config = dict(
    image_size=32,
    conditioning='class',
    arch='uvit',
    cond_dim=256,
    targets=['finding'],
    head_dim=32,
    inner_norm=False,
    width=256,
    init='torch_default',
    optimizer='nadamw',
    lr=0.001,
    steps=15000,
    lr_schedule='cosine_restarts',
    final_lr_fraction=0,
)
Rows from block 3 of a small class-conditioned image diffusion model, named by matrix and row number. Rows with one number belong to one neuron. Each number is 500 + 50 x the weight over its row's rms, rounded and kept within 0 to 999. All counts start at 0. Numbers have three digits each. After the name is the row's rms in percent of the matrix's.
Before each neuron's rows are labels from the 100 images, of 14848 (inputs lightly noised), where the neuron reaches its highest value: "strongest on" is what is common among them. Only what is clearly more common there than usual is listed. The data: retinal OCT scans (Kermany 2017). In brackets: how many of the 100.
# fc1: MLP up (model.blocks.3.mlp.fc1.weight, 1024x256), inputs 156-207
# fc2: MLP down (model.blocks.3.mlp.fc2.weight, 256x1024, transposed), outputs 156-207

strongest on: finding: normal (78)
fc1.732 097:474571504525490479405437540538488422572462495501605555504480467410543518509539455568421490516434480552490545499507446452533536536571522489404634473546501546
fc2.732 095:504453500546472448531549472470458443471412550553458370482537568478445453580385534447576484546567436484546454479493492537475454541462591545501412516421480503

strongest on: finding: choroidal neovascularization (82)
fc1.200 084:516457508532404469547569469516498542496567610556492417523490492495458508558499515466570475528434542390477456419479506605465572486600506436522564523451633496
fc2.200 087:461547386436498586442498591490486465457500400475497527485460504472381524413546514477510552508483518505615421578477511499471529548526401481488465518491503519

strongest on: finding: normal (78)
fc1.569 091:473436521571485510521526568624453451606561569359563509492510573551529517455482489514454496467445521558498456428445520512478508463498457517532486541582460552
fc2.569 081:542500467504622556502527487502517473525469472537573402499449522498487537542386444403414511602532527498534440546432536499538558554572472458518477480449651532

strongest on: finding: normal (97)
fc1.76 112:487578461500474530482483449528474511416475508522515515440567466410507431562489444529494477465471465412538468584487455516558526543503474495537505478577559415
fc2.76 121:466520448439585478459545614503582526570547416486511504426419545565500628516533499447414475575484537541535513496611441505483549456573499492458526520504524549

strongest on: finding: normal (91)
fc1.181 104:528505450489591566514416486490573506463483562461482419499496455436507514558463493573467498439627569452491520603511511522464454583468456488476556540478547465
fc2.181 106:458564444451505478464514486465445566483440467512495440509449497581569475497510382358488527580533560534456521508487490521487460662546432369495413554514553536

strongest on: finding: normal (88)
fc1.237 097:528525471514548499460447568486524450537510525477545488502517470501507509460466452483490604480482476489515481450527434510492373537496423646435469478534459489
fc2.237 099:573456482534517474493502462580535508412498490517454419502569453471529522417546468493477509499516433505429503427463514447511536490454566508521575488563553570

strongest on: finding: normal (95)
fc1.252 102:557538531545447530533518483507574581478511525463485599516555524555539513388432527553436442442502422532446523579423448433464497535562466533477496467589474506
fc2.252 102:637522455455559662505479570521429509545468421461526567471498463537427520519581487468445563525480571504583450561419434559433487567536461466462461495438526600

strongest on: finding: normal (87)
fc1.549 082:550508490460483600517543591554524493499437504473525532562641460533371581494493508673440487489596416515481570502455390513437487507414487548475458468483508405
fc2.549 083:485434434524493492540491450454503573523418482460448509456555515468534446495473544419568462473424562579461445414556594475500508450503504496521504513460473518

strongest on: finding: choroidal neovascularization (87)
fc1.139 090:473520435512479466554472509499469517483515494556495476461580450532509563596492493493585580510576512480473590492534501488468483471525529513510470466472527399
fc2.139 076:547485540460429546523467549512480555475492548502482549529538599579457410558473554512498453430527501512570452563503573525448425514440550544492479561420487451

strongest on: finding: normal (94)
fc1.84 091:554489484496546509479419543451464560506544547443547467469446511468518598435524450544411562519545494571498474435502491473510543517565451409457465541525558516
fc2.84 092:539463548492497486526544465457480385546473532552468501538601646524453491447507563465483426503521467419564408474526534548508423474510572618517442506462398476

strongest on: finding: normal (99)
fc1.246 117:456488466529519504529503512392441456528505471521511523455536438537512529480384437515514568512451523464474552421447473437546420547465474614511520467613445549
fc2.246 117:484424513503448552460525511531432529510577512532469605493541556548434516563493494423454431460508528467509447567456625506448540549482542445504408556428431504

strongest on: finding: choroidal neovascularization (66)
fc1.278 110:543424547540476441630546492457485512527520599551530404477499495489514448579505475502517551583568534447503483470533521519540559491548433433490502542504439484
fc2.278 101:527574476425488574483440467465479522439514514503568613482508432469432476462558482567463640443491465531632543388449531491456487529510445459469500433497575563

strongest on: finding: choroidal neovascularization (82)
fc1.413 080:426439476495419522482494488468475485436439554508536438499480547525577494550450528462547494500371481601489414515446497496471573473503461452508509448488546533
fc2.413 067:492581486405479552488472559523475566491567496538524527466526452514460495562484444429413575446494519498538578523500536487427553476463402396470566547517578497

strongest on: finding: normal (98)
fc1.256 107:502473514502618632528465447408492523524419552552581499550482551526458501564482410583508558509516463516523483536529460503499496503470467595490472545526533552
fc2.256 103:501584394483533531435471530463447531490447441486530480485483485439512587587652518539488519442484471519544421536562468589523616521479528472486449556451504432

strongest on: finding: choroidal neovascularization (59); finding: diabetic macular edema (31)
fc1.482 084:476494417538460456499477425579482510481478527494528443453473426421515450593524477522521505543453511386594471497483467566537490504578395519494453522459603503
fc2.482 082:516470533571417485503478492499417591565563432510514482448521467564494475541577539495531508598440581478464478477477500555469510556554467441466426554507440536

strongest on: finding: normal (92)
fc1.283 111:486472547549480432522506506537454470551400495509562504537503551464529530485470489511468546517535450510467469451514510467580498530579443579435448468582519515
fc2.283 106:552531485552476543455489511485471511486401443515484495496505383458507556565471488489496586455417443556551493550456447596472450461544513487496534410505530486

strongest on: finding: normal (84)
fc1.727 092:536473478570376447558521563498523455519478573465547490427460516448491586469575422480529509547485553549452507474483530505511485481534467479543483518574459571
fc2.727 097:524559490498480429391536482487501513403363440506471477473493456496521541480561529547545517410495443572423510565445476525553584534570483433444556422558585407

strongest on: finding: normal (91)
fc1.306 109:455535516492543600531528432452516505482500537545405511535507575419430524554535458509543446444512503468542463576532454493566505553606517534537485479561514484
fc2.306 120:490561445528471441518526564575542472472514470499536518547578508535591482428504519463491487510466460509462539452558467484512530511430496495516528523544471498

strongest on: finding: choroidal neovascularization (79)
fc1.654 102:516498485462544516484452489569443494432427558625559481499491486518585455384482439461452559486406462521462471496512485494559541420531429477496521492533487429
fc2.654 099:430558538465561464483477480429478442485485491482475549487374467509578494423527491463539520417512571517394578511522435403448412534525446403425481515462477455

strongest on: finding: normal (90)
fc1.267 095:510407433536593574559542501494441496473506403530462606427531459544443471556545457491507586642389608440536419457481495499485525571412439582461437521504537507
fc2.267 101:537548515452441527480430556574569505508529568476577492458534519508442559453641509534453483397542490540590548523503503486498530453591515432495501509503538542

strongest on: finding: normal (93)
fc1.97 093:542478479513437422592467580491479502516529550477501444484534498529400466602557594417549447480456606492552491555481514592471500540503415486495417581468427500
fc2.97 103:391500485455553505445442516462571536466430500534534549450486467581593494416502466611488561466479485487495519482575438419525522455473472555486573511494546498

strongest on: finding: normal (78)
fc1.629 100:504534408569337515495469517582535457452518554473546474474451526426524540560556495494398453549536455499606448521541527519515561504420432483449531460494646593
fc2.629 113:516513462435572515414515528523547513450463490454542560560466464549554397499442537452497610544462489544367576514479489558489530538508511476541496469437449532

strongest on: finding: normal (81)
fc1.12 102:541529547502478420551466530467539564504558555482509433499515470560429464598549546413499516466495544489566480562413456586465485565524455441455466566510496565
fc2.12 110:438535528448564447386438470433544466451470453496483506467494551522561499453445464636478606482471476478462496449590424430541485487476470606484549450494498493

strongest on: finding: normal (81)
fc1.261 101:520444505521572452482488546503535445565511507518472530515455499455494559545519436492525507520457491551521504479508510489479495582520441511446518486546548572
fc2.261 108:620461543517462543490545473488473519440418449505469457515532421446461436502512524427555401487498415510448424511371560538500530521383546393519460498445448414

strongest on: finding: normal (88)
fc1.243 113:465504500442507491452518453505556551398449526504436487498579573476519476510505502561499465523647460390465503575488502448563496517427499554524467455475501481
fc2.243 107:534435500520387520582430550545471536524562508456591433477487470586517498526513551442497536561458617539564390436497492585394501520508402489456537517518485500

strongest on: finding: normal (100)
fc1.96 092:460510507467591539537427527458469553383529432514515528513591473471460507501457442496393506506418400475498409612500439521482428609457568648453548529503476620
fc2.96 093:616503520461504520494523507481516376467432480489466448382410461405522553533407496542527576508466581458455528456499577516495437507484505510520522527479526514

strongest on: finding: normal (95)
fc1.396 095:498494455464444501577443523549477482459442464550454498461538433399457470515372478456465617541453530437514459437429458466615489454454471522533446483596535623
fc2.396 092:437549475471580542468383487515543533523584413465527535470479520561581549433605509485457525585478591560469537496575459564504521407530473397425552534502541484

strongest on: finding: normal (91)
fc1.503 093:580518452515443449517424503489548548517474468447545469439468442477522537567572446568547506527459440475504401517471540503464544476517432534478513439524653529
fc2.503 081:443462438499533485428523528465470474527504437459491593499437498525549466393377407460450592517456566565444521478491470479524475548476457463538505532534502540

strongest on: finding: choroidal neovascularization (78)
fc1.676 102:481505442551564406544449536496507566519462529457523475510446510488552428571609444473568581519498526395491423473605485524509569471515527462495544528469528479
fc2.676 095:437487553595450449484527526575426503513549463473505509561411440481520531489518562535457523602481575541515489555514446445508484453537468530441625514548462563

strongest on: finding: normal (78)
fc1.1 113:497557400435452459569486585483436436485470465459610438467433518557513462341452469407502529541505565575521492500510468482531523473533491448462509483524526528
fc2.1 119:456477517472609495467434482549476528491600522415542679518482469462520500580517528602463497500427534540487503569570440531482496440418520464463434506575567596

strongest on: finding: choroidal neovascularization (61)
fc1.130 096:408511467499490519562476507432498515510511476532527548505489419523503409539564560468485525487506474454569426559544386532486446433459509416455483504451536394
fc2.130 113:502553491545514589551431510472398450558627488431519459493432394546481471558540515535493570502436551546538500492514434521522512467556467534479500519586521514

strongest on: finding: choroidal neovascularization (61)
fc1.110 089:547430484513478376450526520458487486508495589496576437496447502543512437444493438560511581497513514463511453459565505556498541454588499496393508577534500496
fc2.110 083:530470519535463496535493446396457496410429512536439541519572500491470452562395510522537449541508403441488452524493577516442469541453536501582443523501474469

strongest on: finding: choroidal neovascularization (67)
fc1.34 088:522573583490394487516548490522429487487518555594538583558492485504527492481498541491532569514545505512484499371426570469485477465579554520560533494564446428
fc2.34 092:582565402564539501467434535609540528441506581541423393426442428478522453491435449515484547404558515444474500537435565586394488423482433461492482511457537427

strongest on: finding: choroidal neovascularization (89)
fc1.204 102:537533426574534482479417547558507521487522487575566482464451415464540444516555465447587563521444536458587419430453539521518511487578444462474506543554609451
fc2.204 104:541502526483544552492574534497443501520488502484539588630636585517474453356425568495512424530513505536426514436507524456531538531524547481490494493505424540

strongest on: finding: normal (96)
fc1.75 104:519572498462492481498464521491566520463460598494532556526515507475443492621538539531502436465534481513511546586486500410504495559466476560534469445438504503
fc2.75 107:410563501484545531470442501455564584453613395465492576555543409533507558533520523509445543501452498520404451529515436478530560464512490438498521502493540612

strongest on: finding: normal (90)
fc1.740 098:549511523476466497542464552488488508539417435574446530518475504485448569383444489513432536563516443414490479510588458425465426517473496560463531432487469540
fc2.740 101:483574585491544590435553518515581507505525431586478467448496531537516541487523528461397551460487465552512507533504534516585432486519475496470654504486484429

strongest on: finding: choroidal neovascularization (82)
fc1.370 100:499482485436517436457398567488481430434463578455566433506514408553576467434537475515430498558487602578519468475507506457580526482516525410482495562444502425
fc2.370 107:514486496537474509501513431438411502516455450575462554508523474470533435484506473444539457487542452457413362431494511548443498489428583606522526558507432473

strongest on: finding: normal (89)
fc1.184 097:418493423513578555463570551515510448604519449456571564451513598533522535496473443562492420513450521538446506504589410516546482530547507570506552466559487545
fc2.184 102:577493486531478471562478475452480554450507520544464419541511479564440450597447568367533540522544437514590391533464502624392561501465577416477414548464554458

strongest on: finding: choroidal neovascularization (77)
fc1.581 105:593446480519491500559519478576474504534414473513597509485505480593482459446529492598598466461470481536477521536536561467459506506482506515510513502407457544
fc2.581 118:525478509584461509515562534614530510554587510563493433527544527478509481676481501531482455505520453469521426599452496525483436456406510485515461478542497382

strongest on: finding: normal (99)
fc1.624 100:518461465596497558533406465400429468543464486449475561491428507495392481558522491556498504517490579421537460545499449523456546544460476533500372534418439563
fc2.624 104:478431553452454524407537562545526511490497588556562492432486498459496636515530440533563559446489527519446515540482575439526557446587516491563578464523578449

strongest on: finding: normal (86)
fc1.22 108:560450437482569486559494462485461471507526464584493512487444453555444498472428490396485559507477534482556513461418508484556505526470408500593489451461627624
fc2.22 105:451489519529484434492391536512511526516584485440538384521519444592578515434547572489413533482468510586440475494431382544416480427551482485446478609465442498

strongest on: finding: diabetic macular edema (29)
fc1.143 105:488557480482484430615511456432558497537500516472475476519548479578537442552455608546513478495494539518385481512501537577403520466439507529522542468418467457
fc2.143 099:444359476527445491568444529469483515546563486544489565491465443547466403497582635496533502558565455432693541525593492455408490520490484464495512504527475568

strongest on: finding: normal (95)
fc1.767 095:495498377523496520502411538373508401523577532497477488457521554705500516471432588443496566511473496496538444458478453465480477604519422464460467533457463567
fc2.767 088:489473564594469462521530470457453460485440456582441558519489533474467456539490539441592441641465466441514399447480518513506505488486585648503522482589502524

strongest on: finding: normal (99)
fc1.516 103:561488439478456465538463524391455467547500453462563466474430509425519448479540479483469507509454516553549428487426500542478481433539476451411527509587467536
fc2.516 097:453458541604482492495523405522510431421439538562476476549541515510427558445433518551533511508522456421428475472461522414525462604451565557555486415473529445

strongest on: finding: choroidal neovascularization (67); finding: diabetic macular edema (30)
fc1.490 112:503503467586559402526458499471461507526437562456492415508478565501541450518399531515581558582568492455511537427600470509464520534476488526517491462530438538
fc2.490 098:524586560430499552470502434560527454457457471532488513424467468521550527567526453433451562473479466469524563605462533508575402461468539525569567472544509426

strongest on: finding: normal (83)
fc1.304 096:490497412545475516511466540416484440560564584474496497456481485570544463582533585492456510580529533462553496512463365530391449527470427428451485493555464498
fc2.304 088:527574586506508510508494441515521449424479463519500447462470521535499580318490480498559593450485436495451572446385568429543514451463581544496568445472447520

strongest on: finding: normal (98)
fc1.540 087:478532565554506610436433513451504578514457472435542532569591526463414546418421518557504416582588465498476495559508515420503561528498571565434517511502417521
fc2.540 090:539470466492426554514501434554489468442416484536469472387495560498581529486476521508571636401541434478427486513515515596534440473520474488603385486494578475

strongest on: finding: normal (86)
fc1.746 105:531452480557468568544490522480588389577525536484426511482518521486526559515399507551503567457502539450466503567426538435534483473485442527562528517448569447
fc2.746 106:487517407429534507472457465497475675461519425464533483493491554541524480561565531409427526589500542541580499635548510592514490526507462401447515501505517553

strongest on: finding: normal (86)
fc1.103 084:557508481541553643503578557545499544567545540578548534519488531481544549533545446481583506485462351514510559511549484503498515479456505497502537531570619580
fc2.103 082:487451517520469375525552491419496461441415566497469434524498512424446468499438510448463527506552473489544506479482559469444532611496541575556458547478454471

strongest on: finding: choroidal neovascularization (84)
fc1.168 108:488471484520582524562440466533496427548448485495575459524488488478498487508409525522611528484569508434491524443560492542524452507433431572520472459450435495
fc2.168 123:473563522465475496461526521569512499436599508495532519521477530531585507532552547539503549548480442514437603496526466533535506468569503474585565444549534556

strongest on: finding: normal (95)
fc1.649 081:640430471466491473576504533470470463437507613524520504458477424460449575489535520596575562419480548520476523612431577435472463489514476437551422568489492425
fc2.649 075:437558420460441572488506523492500486565418402425514515457383506495458488431592447427493516546494575474477439506559426553559495527538416473498534519471510603

strongest on: finding: choroidal neovascularization (68)
fc1.585 111:483521517446576573460442460573508520489423513579536490524573577488492525461458454492442423482617454437469428600609473462594543567551513516541422459531486510
fc2.585 105:512502495528430475464441501502541475513599404474509484565471347557585494554531518399463537541419465542513504405503471567415505464479444366511564409541574582

strongest on: finding: choroidal neovascularization (69)
fc1.627 102:501567467519421479529521472491523439417420483495596499541463544417509534486435482527552484468449391399464477521492511407535485598443538546513522325465540556
fc2.627 102:477516507431481502512459532490549536531601429476516497473541478607564527541535468395407447558443530552566494478572481532382460516458457412498469542522474539

strongest on: finding: normal (94)
fc1.546 110:584520493482413514507489602516527485526486562419552509437431511474487490409524443474449444522480515544490551490549508503494510486575440426566469522548519546
fc2.546 107:570500488455502425399569482496527501473465530467529511435475486507539544501542475531513522420477485575458512500494549498617581536617443367468516521502582494

strongest on: finding: choroidal neovascularization (64)
fc1.81 102:496503566491481513453545504599507519550480525542545545527475564523560587446519441531433545516491462492514475445457536451504545453655517592493487576529396533
fc2.81 105:546499428461516474526427473450484501449551485516430400472457414474507419522488479473528620465516493482519485499603465598506421478428516500548510543522588487

strongest on: finding: normal (82)
fc1.10 084:399538400539490560484536450445468563493437467444559414488563513476497445538523462485502549535500517491514435505461544456538526512565434537565448430537487467
fc2.10 074:406524434437516595465423496444542421567518410419554463488440441551490460451552495543447535503440549519515526479586487431514537481530432479432551481444544454

strongest on: finding: choroidal neovascularization (60)
fc1.215 115:532478469513476444547419600451531481580500460468563522506471448523449493489484492568496490474428562496523475501518429508449503522481501496452523545482493590
fc2.215 113:498448485442482509491536463557541491433422551550398457549557581527485518453409529475528432512638422449468470502436580421602493542458519492579426454540504439

strongest on: finding: normal (98)
fc1.423 111:545499464475500492581441532427507494567524461458564416460514517503515485507533493438381537502500551520597458507495475542458481536498469472419566533550439482
fc2.423 099:407473538592463505488546443506517458394431541569469546515538555439430565495484515553608509542494410427441441493496507445535468542473598546531451482510511423

strongest on: finding: normal (98)
fc1.560 120:493507516458557515495545413545500490517559520543401543526525497440486538582467421608499525488621504428474573428540565468576576484493466575501462464500477461
fc2.560 125:494530436404558495519558445508507546471417430502509485516543556567573580477549479478535471485447483496458517621517519523608497536513418521578477481537603513

strongest on: finding: normal (92)
fc1.514 102:463465518559536495543489541503533474480368476521478574512442502454437561386413409510585477444495516507503491557493458474528456450477539586528388471524577440
fc2.514 089:603518471466473494534530493497400603490549453495557524538528430531484455551577515478495613553447489503602473559537488616460593537519499372436530447547507563

strongest on: finding: choroidal neovascularization (59)
fc1.62 102:542415508480428509542429514486461513463454514509561436443556507558463465598511580484591512574438571457521471434473552557513514474456469434564483479374474469
fc2.62 097:530531464469446555506438523485509496468592437538520519471478481466497480575551513426462522491446508532555503541469422531501592451541449388483504487522536543

strongest on: finding: normal (89)
fc1.266 087:530548474530463508521462575466450536548537580436622524528440508514397551525538518497443535466438529496554481437407453482488565500497467517544463567528484561
fc2.266 077:439454548566422448474558504479518409520400551517452509614544644487480504492452536512541437549528456501461463529520569504456562568430541535486517538439460487

strongest on: finding: diabetic macular edema (56)
fc1.71 099:467447530461545411562440438479642453510483515504437444548395523543539460452419511456523452490492479512506397564541407462433512546505477515510488532375518494
fc2.71 091:569538475493504550456565534438539482524434465495491425502530419507541589601476503547419498602504502537515627537382510578535478464548483487444566459589536519

strongest on: finding: normal (100)
fc1.314 110:584488493557514510534397432459459519486551504449493516491407446494403534475476492457555441533470494446549454469466438502544532562481443530512450472479506550
fc2.314 104:458487456459499536444499579397407499574543461485502644440493561448510429503490477513426558523550591580564507473529411480478465530560524469439497516437516527

strongest on: finding: choroidal neovascularization (95)
fc1.668 102:426516529592485504418424486625500481496548515525500476498433483532466473566605547451595446498612534509630554488502454530469544511493464482483546464426472507
fc2.668 110:527493429467564674583572521396506516468556461470549581492563475477502582508552516484455531503448533555428508495506478565491528501553510499529486451557563595

strongest on: finding: normal (92)
fc1.528 102:441519527499534579474424407556537479482412484506455526469498527511530501538448529589471488489542493445529410552590360474472480509522479484472495440459539476
fc2.528 107:518513455437432455617541604402489528491566397499584505541557476551588542543526468440399499548421561551496529484485495515515450500496469472469561482588485482

strongest on: finding: normal (92)
fc1.104 104:495477513446556456510637439543413504476495530530505555447488524455441483505479425488598470457512456490553504435454566456587532437504496497631438462539571498
fc2.104 108:488568484454513494491548436549477535467448477526435443461488528442605568585546444456510481488515488477502540561515453501597494489590551490520553484580564465

strongest on: finding: choroidal neovascularization (91)
fc1.238 100:533559555417516414488389505511513597466500545543521465487466512595523512387481466483375552537493558473526523422545457414534581543655488465426443520553461565
fc2.238 111:524443532579478531510566469458403446508519499474516499502537559455539514629471504537565466560524449476480552548479544529559424475448559531510469500499452453

strongest on: finding: choroidal neovascularization (72)
fc1.285 121:458519482482509478596484525435456516446542441557529572509491473480533360414470495495399507544509427471498465483457442439502563493469461527443529387450410518
fc2.285 117:493455528568459532471512496450482497534409505537425578551479522425485546529394608431511492549437527445474475527517546501450455509448447439540465389495543446