{"arch": "uvit", "model": "class-conditioned image diffusion model", "dataset": "retinal OCT scans (Kermany 2017)", "train_examples": 98430, "image_size": 32, "horizontal_flip": false, "conditioning": "class", "objective": "v", "cond_dim": 256, "targets": ["finding"], "num_classes": 4, "cond_dropout": 0.1, "norm": "layernorm", "norm_position": "pre", "activation": "gelu", "mlp_ratio": 4, "head_dim": 32, "fused_qkv": true, "qk_norm": false, "parallel_block": false, "inner_norm": false, "patch_size": [4, 4], "layers": 10, "width": 256, "positions": "rope", "init": "torch_default", "residual_init": "none", "optimizer": "nadamw", "lr": 0.001, "beta1": 0.9, "beta2": 0.999, "eps": 1e-06, "steps": 15000, "batch_size": 512, "epochs": 78.0, "lr_schedule": "cosine_restarts", "final_lr_fraction": 0, "warmup_steps": 750, "weight_decay": 0.09}
Rows from block 3 of a small class-conditioned image diffusion model, named by matrix and row number. Rows with one number belong to one neuron. Each number is 500 + 40 x the weight over its row's rms, rounded and kept within 0 to 999. All counts start at 0. Numbers have three digits each.
After each neuron's rows are labels from the 100 images, of 14848 (inputs lightly noised), where the neuron reaches its highest value: "peak at" is the part of the image that holds the peak. Only what is clearly more common there than usual is listed. The data: retinal OCT scans (Kermany 2017).
# fc1: MLP up (model.blocks.3.mlp.fc1.weight, 1024x256), inputs 0-51
# fc2: MLP down (model.blocks.3.mlp.fc2.weight, 256x1024, transposed), outputs 0-51

fc1.452:450543514517468490548515522603537477446536418517489478511572427454485561511514509484465580539469445553522563483557450498449556518549478555523462420436465507
fc2.452:464520523560539577480520503492403461526506509545491456459470503477485455568491506479538492477492541553329481536541569558593491502453478448538513540543607529
peak at: bottom left

fc1.450:478516507476556511481560474506523431510506493490524500543544538497486554493476464470496549475418555531476553522547424415505424467546553512544461444522513492
fc2.450:524469520454428466545470502484499543430460441507445513510510469526503496507505513506557522536494494473375470523504498466542515545446418472451482571488466502
peak at: centre

fc1.110:446472564513527507470446524460509502517446512498440435569551531503564494494454466474520450471478459518492511461495530527508465541471404463479371561482492546
fc2.110:507508427524445518467482463442529552502583423513536469464485517457468542447518472557504469484530560544499494469490509461459481489500467534489571565508479484
peak at: top left

fc1.290:493529491453531530519498520477517448529487427465498441477502454510531433535506470520523490519440452523446448461470457529487546505509479448456493478476429559
fc2.290:442465502510512477537515478539462466513481467514498556493511413560534448512545543464518498503499537464490563547522456480571535488493538523520480464549565457
peak at: bottom centre

fc1.125:466484507504501483449437538537441499561512509538466469534592484562567456487472627477528489548488511427507523523430500514514461493610514467480484538464507559
fc2.125:506498470521465541487528481433539496442567407496583451477490508468416528431520436492455489477510553538540469453582460469458524552518496550543488472454503459
peak at: top right

fc1.617:431461514508428451523506520525448567496528470483499443490519513447495609478533473522530472490439478493477492497442564512518478491492498457539461554521473565
fc2.617:504455416566498544492499512513550471460466482452505471506433589474494463455487498499463444424467460491524450500524498462426500521491528580479443437470469522
peak at: bottom centre

fc1.394:484504483515540519516426507440480508527492513487479452453522501497575520525505472476527528499427491527465536562529525427500512462468494512429468485534528530
fc2.394:505507538496498547447408500553539466510576528534534483573418449559529497457458525532494431484539487461548428475466452477549488483526529491569535492525449479
peak at: middle right; top right

fc1.141:540493495456577553487496536487487536508473409509520465534447432463548440455540500524474533522507540485462472412511530490428499509464486494516495550472554559
fc2.141:498545481511433534447429490440501535484487486518530477491501563438450515469508467533425467434519537547539462477563521466475547488544555547458558568510499505
peak at: top left; middle left

fc1.472:484557507484526522500468531514504564547558487444489482535487509537463507510518454495555500556529490425468431445449496565523484556492462500495528513444481538
fc2.472:534444468475420516530483488540496503488576542536392550518533447538550453539505533528483551512504502501504514528458513484486495533519452525491460489513578489
peak at: bottom left

fc1.230:500457548452457565507452495550434468546567518514496477509585495550427440504480543445485515562457489512503558511496501619503563513538441498492512466456523491
fc2.230:503574480508500473500548545495526494527488550430469469560523490570500473505436479472416488496523482454505574512495579491515452545535534546451525421545572518
peak at: bottom right

fc1.49:454449451531423461529525578504503458475526470526517452472509538548510527501510493521561473471497478575434525533434517498433540507604449524536467468481497517
fc2.49:514483542533545476520567562490500482447488453454484542521529552446549494509478508455485540493489487468498598542521513501537499527471529527521495444516588508
peak at: bottom right

fc1.327:487471485446470513472494550469517483531487510484481417509505491454478455516505513525545473525447495533412467409513493581504543576511422449486517523460432596
fc2.327:489491465478494497545546467581528501491469469534459540535531426558534438455567526499512519480482509449532550533512453496538490459525542550543492496543564475
peak at: bottom right

fc1.546:453524538524626492523464479499594539559479486473482436498553423502496490485510467460498485531448480490441469472446502493504499512567492519494502474443522530
fc2.546:480498528524421452540479490544506527521532557500538568516542537497501438502499488497481480545542443453459614516541537542550479467485534474471555469552600524
peak at: bottom left; bottom centre

fc1.759:456441540508495456511525617480477483505444484453463473516513477519504496479480503504508488495449452521461538501565514462529486497454504531514455475516497523
fc2.759:483587503484486593467466478486562528522522483541550484510462525421485531532491499532475510504515502549541430464455510501439563506503475482462530549471457504
peak at: top right

fc1.725:412514512519530492539512513524519477528472441514506496517542482554538503514494528481520526539425508481461501550541500460534476479525481550571461533509487551
fc2.725:541522524525475514430451479426547535489548553501492429433467539458413518534477490521449449528539502538515427446520547500453559542444489487467502538482456487
peak at: middle right

fc1.247:455488459544502543507499541549532427490570488520505499479539475517430456488509528527487519500531568482526554429474484561447561518561536499454485443401508460
fc2.247:452507548428547511472526524426482495537480520470520501519515508431517551570458468459473431489534498574526508507613568528412472483509520490496484506477414504
peak at: bottom right

fc1.731:424457508485434549405523523541515473554517498478576453492451432512457537477500538516561487510484520565496403452461495531566530529488470481465555512420436561
fc2.731:525514445554507542442492491436550466562530553538548472446415562472463574480511457529563449471582522548536453453483489479450583439473509499503506492506451447
peak at: top centre

fc1.401:488553480520584522456414503463486443516522508496522457485454524549542542502540413501488464542523502487455473532467473481527574477442437484379491586462475524
fc2.401:524499482536429483493512468464544526487489495490479498502451568446485534514466481543419414445594511561521473407547612472393450516488467540514493469544565444
peak at: bottom left; middle left

fc1.29:474494583512575506451445520488441450569488504501486472580487496520465465492457479462500475511484492423508449505460445567550571475476505448454524472482521466
fc2.29:553533433523438590470563462417517574483557422464478479533561512428549526489521449497494460516497467561521505472528571449473449431479522551505519546528505491
peak at: top left; middle left

fc1.571:462551521489474547475468480512503547566549478490472510458506472519464518496531483512554482554537497455477456445473521505451501583503405520444526529491449554
fc2.571:549489434450442484525500489544535453486580516537381550519566418547559458530499553531526507512480529484498510511468518497516471531540477503473453452484541495
peak at: top left

fc1.590:484530524524527523518472487430546530564496516439475445498564482441471461481547519474507486490477528458442459459497457487515538487514502476444504447504529548
fc2.590:435456472463543473520445486530446499539503483545410537528548462592553474493514524498619569542477519476448505525444485483547466509528498444506464489488486506
peak at: top left

fc1.691:522530530504614465494466477420517529515498475498458545559437503513508451446445385523502450512497486480470520567452484546496472466586540497520582533480478450
fc2.691:443458559490441532526532560530443470522504512525500513543567510539475498535472534428520542520501478412420531519565519599563505497464483482464509485476570581
peak at: bottom left; bottom centre

fc1.232:423451498506555505460441534523430425530496479498502442555567485459466539513506480458544487515509485495454503472430409466523525520539524484495537558442481511
fc2.232:545465448564466489527473497430454479540606531448416483428554579535442435467523551539523440465514533514548593493433506502512525467472478522491501480535492440
peak at: middle left

fc1.560:480510508473429543513507509512541541515506409506478524497488457595497511437584444511512482563439538463474470431468483473461449473519499477491480466479421503
fc2.560:498522532439475479541541506503491515487497436563448516510555379551566445521444540437480553495477439505522556494527497512527535524508491501473411481512475420
peak at: centre

fc1.44:456497496504499456446445537532485473528540512470485425438558521508537565517547396479548479510535563526482488455484513439511558474498454531483483562551483511
fc2.44:505499448535490506534513504532526515518515521415487475463494534496474525489471558451497493460413506391534511517461542518670538483457440541528510451517454520
peak at: top centre

fc1.677:492500505521557471481482528441461429528504465472472482494544545459433598508572422461538470556469531463504480418439491467504573472433410468496493507494426540
fc2.677:512532489509492550503446468449496477564486569495485493515478548406541569505505459477531376452540458513475488448485514478484497490466558432541550543561527455
peak at: middle left

fc1.694:415497543548561470514461529469441505511430481457436452553529526483560528471553423506518516559388503492454484518565500399504463486560463491442428493474494544
fc2.694:519500422576502542446520483513519457494485539465460448505443556424444471447558521550488463430587507546545484504500507502460503500446542530517517498515472459
peak at: bottom right; bottom centre

fc1.704:511529559514455461471506567466547477545535484524458482545522454528467548428511516490482509549477501546475493527484490503507492547619494523508492432485467522
fc2.704:563517441495429532496459448547583516421561418542496463456452531572441503465514512530476472462527479506514500513538420494445498552561469498474477540459442424
peak at: centre; middle right

fc1.709:511505520487484592536433520495538482507546369547486456482484431520522458490490537522550505481416512531498485457497536498397539467530464516460487498469515552
fc2.709:483612480521529471452491523471503462476500534559556434493460531471488514518484472527535413497483517497532440480538471487488520489400573478527576524460518534
peak at: bottom left

fc1.376:470474533523644504498531465436410468481518487474485473530522470483537524534442437408483500503521461508505488468569523504436434466496477465506480514494464509
fc2.376:513583505515487525521514514505584498515498461540529490488524449504478517464522513492510494480516481499511459447480446492568480477445487437467506488532490517
peak at: middle right

fc1.669:505536555542589515486472491477471491489543473543522486445460494526524507498490445531485470498501566612493461438507453532420502484466466510485531466479494531
fc2.669:502419474537578473550539471491429466494478522446516518499539534568505448491458495495423499494484521489432481493486502527541462467482506531444518495500505499
peak at: bottom right; top right

fc1.294:393404559535476560465466549531488458525427520463521431449458569412499546481446527457564438458459468452470478456509497539513501486442518475553504502528476544
fc2.294:539586464512468503503463471488517450500527467507486525500553477580547456480571543508526589526511548552549539478529437431486495537513510525415481544543532460
peak at: top left

fc1.485:444482546501555558432418547524472456531452518525564425548509449467562532444466471443522467485434503489473452482496484532559488477492504452460455405477524586
fc2.485:512553460541457506460531460401471538472595471521471442493449565588481524453535491496489462538532503507520485508528430466463495483541551591519531566503460455
peak at: top left